Rows from block 6, named by matrix and row number. Rows with one number belong to one attention dimension. Each number is 50 + 10 x the weight over its row's rms, rounded and kept within 0 to 99. All counts start at 0. After the name is the row's rms in percent of the matrix's.
# q: attention query (model.blocks.6.attn.q.weight, 160x160), inputs 54-107
# k: attention key (model.blocks.6.attn.k.weight, 160x160), inputs 54-107
q.4 109:22 52 62 49 44 34 52 25 66 52 49 37 50 35 59 60 44 58 54 51 47 47 52 54 41 41 45 59 60 54 55 54 56 47 30 46 42 53 53 58 49 52 60 50 41 32 44 56 61 59 46 37 58 47
k.4 109:51 48 42 42 43 58 42 56 39 69 53 56 53 63 34 55 42 36 50 45 76 59 53 56 49 50 28 49 40 35 67 48 53 60 38 68 64 41 54 50 46 42 43 70 63 48 49 40 48 26 54 54 34 45
q.5 118:53 58 58 45 42 56 61 52 48 38 73 45 65 42 43 65 49 51 52 56 42 52 48 50 64 46 46 47 55 55 46 58 44 46 51 45 39 68 46 62 58 42 47 40 33 53 52 37 44 52 52 58 33 52
k.5 111:66 58 58 43 59 46 69 42 52 39 44 49 65 36 48 51 47 45 53 55 47 46 58 49 75 44 53 44 49 76 45 54 45 50 59 35 55 48 46 41 52 49 62 44 61 72 38 55 48 40 53 52 57 52
q.6 094:34 58 52 52 61 40 31 57 51 42 67 59 44 47 63 43 47 43 38 64 58 72 58 45 47 48 40 65 52 59 42 49 36 47 32 51 43 31 57 34 54 44 52 49 50 52 43 42 46 68 42 33 37 54
k.6 097:41 48 67 47 64 61 38 56 39 46 69 31 69 67 54 54 58 45 33 59 42 64 50 38 63 44 44 55 54 52 60 38 60 44 41 48 54 48 48 71 50 36 50 39 50 57 62 67 49 36 52 48 45 56
q.7 098:31 51 45 60 38 50 65 66 55 57 55 51 37 63 42 52 66 57 42 51 54 51 41 50 68 51 51 42 57 58 51 61 37 46 57 58 40 43 43 52 44 39 49 51 60 64 51 52 44 43 42 50 33 67
k.7 095:36 35 45 62 41 58 33 34 47 48 60 46 54 43 60 30 55 31 56 61 49 38 41 54 59 50 61 37 43 54 68 69 46 47 50 51 43 40 51 48 45 40 32 45 64 43 35 52 51 49 60 53 57 51
q.8 124:42 25 78 66 44 65 59 44 41 41 53 57 43 57 42 58 56 45 34 46 58 47 62 50 58 43 53 61 46 60 54 47 32 51 46 30 47 45 55 69 38 54 52 50 70 64 56 44 45 58 51 56 53 45
k.8 113:48 65 36 39 56 61 55 54 63 59 51 71 47 33 46 54 46 56 40 60 48 56 46 56 51 58 42 52 61 44 49 47 40 33 35 32 57 51 69 50 55 55 42 59 17 54 63 31 50 54 43 40 35 34
q.9 097:50 43 52 63 41 48 39 43 50 34 56 46 74 64 44 67 59 58 48 43 46 61 67 51 65 40 43 38 44 59 62 52 34 21 65 40 42 67 62 48 46 48 65 51 49 50 47 54 77 38 47 50 40 36
k.9 094:38 58 50 40 70 44 39 50 54 52 51 48 43 50 32 34 60 58 47 72 49 63 67 49 44 48 36 58 48 53 52 56 52 62 52 49 56 51 55 43 43 49 67 52 43 68 40 53 65 61 41 55 50 57
q.10 091:48 46 47 46 50 60 60 47 53 66 44 52 36 60 58 54 53 43 52 64 52 62 65 59 40 71 56 60 51 49 39 51 49 56 44 19 46 32 44 62 51 51 39 53 58 52 65 53 47 53 39 26 49 34
k.10 094:55 30 46 57 39 41 46 35 25 50 35 58 60 47 55 42 51 58 52 41 54 37 56 62 44 42 50 55 85 52 47 43 40 41 50 35 54 39 38 47 45 68 56 58 31 40 59 50 42 52 39 50 37 36
q.11 119:37 44 44 28 48 46 33 61 42 51 59 45 47 59 43 41 44 39 64 41 43 51 45 69 48 35 50 54 40 30 54 41 59 49 27 47 43 37 50 61 53 45 55 55 39 68 35 49 63 67 42 47 65 59
k.11 108:59 65 53 45 49 54 45 64 45 41 31 42 53 48 46 36 29 59 50 61 54 55 56 32 42 51 59 69 45 49 49 61 46 42 48 51 49 50 52 57 56 51 41 50 47 62 43 51 66 56 53 45 36 41
q.12 115:37 53 48 53 61 38 38 54 57 40 57 48 42 62 59 48 49 56 50 55 67 54 73 51 50 45 54 64 43 37 55 42 65 35 53 52 65 53 55 40 49 37 39 53 57 46 46 53 47 62 32 61 49 55
k.12 107:62 50 43 67 54 53 35 61 43 46 31 32 56 50 51 43 61 58 38 50 47 77 59 43 77 67 50 52 29 40 62 60 69 50 58 55 54 47 55 55 43 63 59 64 47 36 42 49 40 45 39 53 47 46
q.13 104:61 55 63 33 55 50 53 43 48 56 52 51 41 45 57 49 55 50 37 61 39 46 52 45 52 45 39 60 63 49 52 49 55 58 39 34 48 61 61 31 54 59 47 49 62 38 51 53 49 56 47 44 49 29
k.13 107:55 34 52 35 62 62 35 38 52 65 55 71 53 52 46 60 48 43 43 49 52 44 52 45 52 51 47 41 36 57 52 58 55 49 49 46 37 56 53 59 46 47 54 52 54 48 47 71 32 42 54 38 49 49
q.14 089:29 62 55 48 51 64 37 57 50 74 51 51 45 52 35 28 55 58 65 39 46 47 38 39 68 61 59 56 38 55 52 43 59 51 60 45 57 58 44 51 49 64 54 49 54 37 44 27 57 53 45 50 66 50
k.14 093:43 58 61 59 43 48 44 65 48 72 63 51 42 33 47 51 61 37 53 54 58 46 45 44 50 68 43 43 48 36 47 42 47 35 55 74 47 24 58 68 72 47 44 39 44 54 52 57 55 48 60 65 35 44
q.15 100:46 45 49 58 24 59 46 52 61 34 44 40 46 62 54 50 64 51 51 32 40 38 69 56 55 40 53 52 52 43 59 49 33 47 47 62 44 37 51 34 50 45 48 60 58 67 60 44 63 44 40 51 40 57
k.15 093:52 56 59 42 52 58 49 47 61 46 50 54 44 51 63 37 37 35 62 39 35 44 37 56 49 52 42 47 43 37 46 53 53 34 63 58 40 36 50 58 35 44 39 61 58 48 47 57 54 54 29 73 58 49
q.16 117:40 56 37 52 42 54 49 43 50 49 48 45 51 57 48 64 55 36 58 53 50 47 61 49 53 57 48 39 61 44 59 65 36 52 87 36 68 38 47 70 45 45 43 55 55 56 34 59 40 44 47 51 67 57
k.16 116:46 44 49 33 58 48 62 58 53 59 42 47 51 41 61 47 46 73 45 65 47 53 40 51 57 50 55 52 40 52 49 59 43 53 53 45 41 53 46 39 47 39 37 43 35 50 26 57 50 40 26 41 43 45