From a checkpoint of a small image classifier.
Data: trained on telescope images of galaxies (Galaxy Zoo DECaLS), 2.8 epochs.
Rows from block 5 of a small image classifier, named by matrix and row number. Rows with one number belong to one neuron. Each number is 500 + 25 x the weight over its row's rms, rounded and kept within 0 to 999. All counts start at 0. Numbers have three digits each. After the name is the row's rms in percent of the matrix's.
After each neuron's rows are labels from the 100 images, of 14976, where the neuron reaches its highest value: "top examples" is what is common among them. Only what is clearly more common there than usual is listed. The data: telescope images of galaxies (Galaxy Zoo DECaLS).
# fc1: MLP up (model.blocks.5.mlp.fc1.weight, 640x160), inputs 0-79
# fc2: MLP down (model.blocks.5.mlp.fc2.weight, 160x640, transposed), outputs 0-79

fc1.241 108:485513476499494465449520525510467465480474531512497516513501496516496478450484529469544452510483489499486503522488531484522457510507473460521491552528458472510476460476499508529514497520461505539469497515545516517494522495499517482462464559
fc2.241 100:443531498497480523499477496496462531515509505496494487501504502475521512511532502490503501424566429460503470505480509515511514522496492498498478467503489444511458512513451510447516531509499479490453509470495485515504518512450501493555449473
top examples: edge-on disk: yes; roundness: cigar-shaped

fc1.37 108:501530506518540450482492474498495526502521476474482519495504457492532519517494537502468512520513442527537441496482517477473514505505510497508470480518464505500535552562498506534508496495474517504529486462456501495491550479478545484521491474
fc2.37 099:534475507482495547488514474520482498486492533518484502516486547522511521517477518500515528484525507470439538494520470455478508476494470503461494501455471516498466485431502483464465485501519494517488522518467523501495490506480423495492467550
top examples: roundness: in between

fc1.258 098:552537550478489504503521484516482505514461510516538527498510528536478493496503489529509475516475474516487505459539510480463504474475539532482486490502503466519537477495524482480510439452514528468451480486495527502479503508535536512509513460
fc2.258 085:512454501512488500494456462544503490480487498571524495499495473508532529519492497503507499485535490500495509544500462526506530466523504489496530506459520507539456495518494517466494501496469497548527472498543491512510534490486492497548505454
top examples: shape: featured or disk; edge-on disk: no; spiral arms: yes

fc1.442 084:501458522505540476485511485486446512499460510507476508449525501478566489521527528522507507507487485466476479479499491477493466490492497520508461458518508482511547560500494530479488494485501480522513487463494520530510463485508481499459508498
fc2.442 072:492511525525521539497508475483521494553543520509513508537506502518479474511520492509525476494500511525511519478506501518458533506532487468500447550512481545527489498500518488500485518458521500479493516522515477487466531465519472464506504498
top examples: roundness: in between

fc1.627 098:495468503494533471481539491455509489509468481531512474505451503421504509519485477496523516497439429502516478475524486530537512487475520496499502468484451511488539511503478514474493479511500487496466486491492549498512470531473503541510527501
fc2.627 087:474479505485496489496483505518479454496504521487458494466563434575476519531516494515488515494501539428502535503499529512513499538520485497482500516485513475518456471512512512523490477481472499499514530478483455522463527489539527468499486489
top examples: shape: featured or disk; edge-on disk: yes; roundness: cigar-shaped

fc1.135 085:494481491537513512532535520515505499489483520475513480483521484485569517496513529463521483489509509499510508501470519484539519478526464482472465456534483519486496550493473518531488489508501508485476463484528520505494497524491482502480521484
fc2.135 090:500537538511460476510488507469480476475449511501513497507465487541491441497505479521515493521517531505513500506538518515540506492498535492534542510491480535491504478494466508522445514511479501493503494502493449493492447557465508498487494507
top examples: shape: featured or disk; edge-on disk: no; spiral arms: yes

fc1.119 152:556508514516539517475512515474510496521445512530505478440490477442504468467526499473487485518485507476450536505456491519469521509495476531495502471484507477482512542492504485504495473488498494476558514467497517501504486502507487502495465560
fc2.119 150:474495514458518536532490501515488525486521524490489508497479521492521462482498503466501492487514441530473542524471470505512494515526514487473553470524543490535505511473491521473545528506495469479503502498507525488446504450528506471510512540
top examples: roundness: in between

fc1.196 115:459498503495502490461504477493540533516503484504530502501510515536507482421516479548529509502498519465507519452469511535468509518491532516528503508485493481509505485487476507486490485490508520416487499510475509531501490514513503524456480532
fc2.196 118:491497564523538529476534510516483530514484520513479473530470499493521483510491509433469481473465527503470471484470480521491450479472506514476511505531484458518510504523493495516481489505529534461487510496538575516480515472501468479480515506
top examples: roundness: in between

fc1.399 110:486474490488519532477518474474498483477526475462500485440509522492500486483544490478474517508502502485512542501534464531493503483452549514500505496480471489496498498514526500505513474500489509504486528478536478512487437499553430473521477502
fc2.399 126:465476506508523466486467518497505489469495450500529525553556478526468503482457477508516470518490559487494498477487505518491539481492500513535502455504524478509537490481532506507477501579514508464475471545494448497522514494502527526509490520
top examples: shape: featured or disk; edge-on disk: no; spiral arms: yes

fc1.187 099:528488555482503507512506481516515509494493520441504503433493504485486488519481530473500466501516510519483484533489507525515433548486527490478492434539472500481519531521499495479525507450489514542460464512481474494495510499468486521476480469
fc2.187 104:468525501510579491480492477511503517497489491491504477525500502454530472527521488494526495493505507497496548516521456533480521493472491496511491490472492531443488522473464465461468477497530495481527550506478529530500501484465477491507538517
top examples: roundness: in between

fc1.226 113:523531511489556529511511485536497533483492522499519488510524480473504491492502528541458473473506440467463489498482469479462496518482497547512491479534493486509490537477508477506527490512526531491483486471481518505532509503488518483543521471
fc2.226 116:447503516500521495478498546509498445556518479510496443531511505491535490493508484456498461482439545522516532511506484484501467531490467516497500479548508456512480507506516491473495471519523514471508526475529499496437425509513518502463475485
top examples: roundness: in between

fc1.150 085:484484517482510487503519524523534473489479511499543491533470476468535506525497551497509510513495502493493472489491528495539484526437472512539503502522472487502508527518495486510487457499492513483491468498534529507492523489473480449537468500
fc2.150 096:472545535447501470507481523469511570511514494463485497489537523532472519497537528514522487484501497463485557479516495498464557505505540442480482491498473520485484505448498512541540537514506461547484510483503478480512461508515536518523497475
top examples: roundness: cigar-shaped; edge-on disk: yes

fc1.589 074:431497469485493533505512500506515466481493505496538473474499504454504509491542513483511510511494496521518485513512491509537545498491510464505456497492498531470475509524483513544522550483471532539510463472452480508500544531503531502498497432
fc2.589 079:515494526528500496483483465453472477420505501493538481488463511484488450457507553495552500483502530489476488493551505464444504526509500488524504484493460479485493482497508525520540515523486474545466489534506512517479502475505503515486541501
top examples: edge-on disk: yes; roundness: cigar-shaped

fc1.555 075:469537474495578550486504508460500500498443487499501508541501540484510491486467451519529511487454504493494519530500501458482464495484508491495475460512468490512482456489511456474526489481521485527502475538512557508501507491490562529508474496
fc2.555 073:558536477504476472522486546514474496484535503548506478525533498532524526500448474476508439507528532507477464490472506521491521482497500496512496468494484512485473535506493484496477484476474503490509506462520445566509509493478453513496458512
top examples: edge-on disk: yes