{"arch": "vit", "model": "image classifier", "dataset": "telescope images of galaxies (Galaxy Zoo DECaLS)", "train_examples": 88335, "image_size": 32, "crop_scale_min": 0.5, "horizontal_flip": true, "translate": 0.12, "targets": ["roundness", "edge-on disk", "bar", "bulge size"], "num_classes": [3, 2, 3, 4], "norm": "layernorm", "norm_position": "pre", "activation": "squared_relu", "mlp_ratio": 4, "head_dim": 16, "fused_qkv": false, "bias": "qkv", "qk_norm": false, "layer_scale_init": 0.1, "parallel_block": false, "inner_norm": false, "patch_size": [4, 4], "conv_stem": true, "layers": 12, "width": 160, "positions": "rope", "pooling": "mean", "label_smoothing": 0.05, "loss": "cross_entropy", "init": "kaiming_normal", "residual_init": "none", "optimizer": "soap", "beta2": 0.99, "lr": 0.0032, "beta1": 0.9, "shampoo_beta": 0.99, "eps": 1e-08, "precondition_frequency": 25, "max_precond_dim": 1024, "one_sided": false, "adamw_lr_other_params": 0.001, "steps": 5200, "batch_size": 48, "epochs": 2.8, "lr_schedule": "cosine", "final_lr_fraction": 0.01, "warmup_steps": 100, "weight_decay": 0.09, "adamw_weight_decay_other_params": 0.01}
Rows from block 9, named by matrix and row number. Rows with one number belong to one attention dimension. Each number is 128 + 32 x the weight over the matrix's rms, rounded and kept within 0 to 255. All counts start at 0. Numbers have three digits each.
# q: attention query (model.blocks.9.attn.q.weight, 160x160), inputs 0-159
# k: attention key (model.blocks.9.attn.k.weight, 160x160), inputs 0-159
q.25:117099165156160136168096181138050097161118104077067089070129159148132119093188104108172079110104095148049111111142087144171108075115178090116087111150165183139107075176131093167127105140111119193118119139171145077090149129141116137074116130114145130099087102150117103111142155130170113071128173161117069145156082088106100067088165100172117171147188168119105048118194143112151154084132095127169140180195119121095096140147103146129130143109119096135217102105108164094135140074092150
k.25:115121125178167124163092089114115129103055146146159070116138050019113108111151192092102111116119146108156071037112125102109131098135145109101161197200196081100188115121211102210131132091164115172140110129168160164130163171133148097126094148183162103128212170185122109147149158193181180092087116114095096233150123149120130135134159126098167100166059101113136093118182108143105125094141109118183077079129157072096114146178066136141144121168079104096088137144134106092121059101106149
q.26:117138163149181112148104075156144125188115112111167159111172144096111171138145120096102126145055075115099102117161191165147119084183103110136114108109162108108061142133130127132118133132147119177105103065141113148089064153086172079124123201116106135117154096100125173131110111143104123133140184189139107099154115076143145123160126160127174150115112134096111122121180135136075136088106148146086136105132126075130130180101201167147149118092138136147192084123057129122178158169093106
k.26:179125084134138122050081184071080148211119127137144074080111110181137111064152061099112115114126138118114075154122109177108139138114108120114152136097074109168216122129151137096122127148135214103116098089100111036115138176139126154140102117113125116128122118108103138169106120174071138094131112100079160097134108121180134123076094144121140086130137149115084132103103162137130105143156170142154168156072129103090125098135151116167119104118152090171123143110171106115116137097103145
q.27:083123092108143096148167096132163118173133132092133117138067125122100157154162088154103073063068122143088128126187137096184146184114139091095164151099144134111160110102136144140142145094106130151070153194150098087185112151137114125078152112122124163144105104210170125097117095143121146115079109176104150082148119145107134126097107163088147187113178183182102112140134124116138082078115112094132071150123114061123109179107127171140182123159100131105169055073175163166137128130096132
k.27:089140159145071158101115044119094086096156125144174088164172100098094141067093140157114176087142117133100111127143156121107104132156122171101131170103142099145160123134152117131103157105129153156157045109161118149113197116081155148171096081133132148082141106173166141120113064162053181112168159099148105134154098172078079068105178063106126167196101136155118134195168140130134170103118133077122064067109156156135103096120151083141117128190105122174115130112114086108177142180184176
q.28:094058083150110093103116132141145101103107173062084132173133138118111167201129123102093124116135223138139126138156148107090082130163160126144103180079144158062116077194145120119175107067135143133098163104081144011075129166183091073115113172139159207106202137095088142095130184112159201086159117107085182151099123171102088132148097126102141081080150104152095064173053105148065173179077146125112004113177155043116199161177182096160125169081145111116044171151131154116142180077226060
k.28:126169186102165157205143110068248144109030088225105140110129107082122087130146126094133092165064141137130096146154164133088117133091168162093124159088053087166083155173111137194141113089174228162082145143099092110154132123121102126121152139128090052082160137134247092144215139129047140149151096071169135114070125153043099108064111146119115190092069118104053115096112085140206128072126155094114150118082114078100118176167087172179117085190070097083165060176195107126118132161144100
q.29:130171152105140111139106105109129143150160109094135120134157108053200210091165133053136124063122183127102160141140148167121173166138118131083174139128095144131141114123142160095206142127117156064145130087154162124154148154097083117081123129126087123139136130163106168078114097101098150118111187139125100060117073102090117186161080129173127096173133128104124159182110109125158111141098083145098093141122081133169171133135125139105101165113155132098153104163161058156091162114165127
k.29:145067144147072088088074134150144177142165098138148108141134159165153152209074147124109136136087119144143126164044029147097063101113144146118077176106134155096128055099118140169112185058106117119149173168166150042111136131113116181202133094124148115178059124107107180173123089177125171112142140134157134127113162119170156161102107109109143132112126150105123113052084134118107171140151156150113139142087134115120167120107184131130101124125126092124147153100138131178063096116129136
q.30:102144134117064134153159118130165142132153115120127079138137126144107126124134126141140100112097132125156118123151187113108127141171117110118099077091100141142163121127122141127112182095153142120106129108118114141178074103128130123101153133179156151133126154174158103134141112159171124152114126115148113139128131133127131144122158109124151129159120145106087114174122147124141116106140145116155133114104161099106104176102116121101126090114149105126181110095108101135114132128165172
k.30:111139122161066143165131120102155157111144079156161142127081094108118113178110141125107151124142093153147144142133140148178123062146178157134102102117095122109127100138111117159105134130134144110161087099132133131179101117177132113127129119178162096101144108110147129113103139140158109118178151117187082126161097120084151157072076079152141100102129108138145126158145149129142116089142075083116138114174089151157129139131194102128095136147107115155140171127123076150125130107156168
q.31:131153131140150121109138168141153121151140152131149158126158117112147147128165138114087119158113110150145102087106137149108103160109143137072131110152125112106110150118129139106132175121115116152128108100140146198101110164178104111177092146075142151109132133095096120187137102139106171167153110095136137121156134113109152111121089078140135184162155152115139084118169141159141156142114133136114136137091150139117115167100162122116132146129128138120169129122081094103115166136151175
k.31:156137105141123135145132137091119167151120120076119096103089162178170132095098126073098137120139176087086130164145077091091090162148159128127192097066124123075082067124165101152120164125125102126186183102111108152198083137135145139057115135157182168166110101067138145075145121113145150128096109108163123097184080129124117186150111080164144120152132120110175140108065052119190078148160152071118136181146098143137135100153151102170135104121161100113139141110139166119142153133100100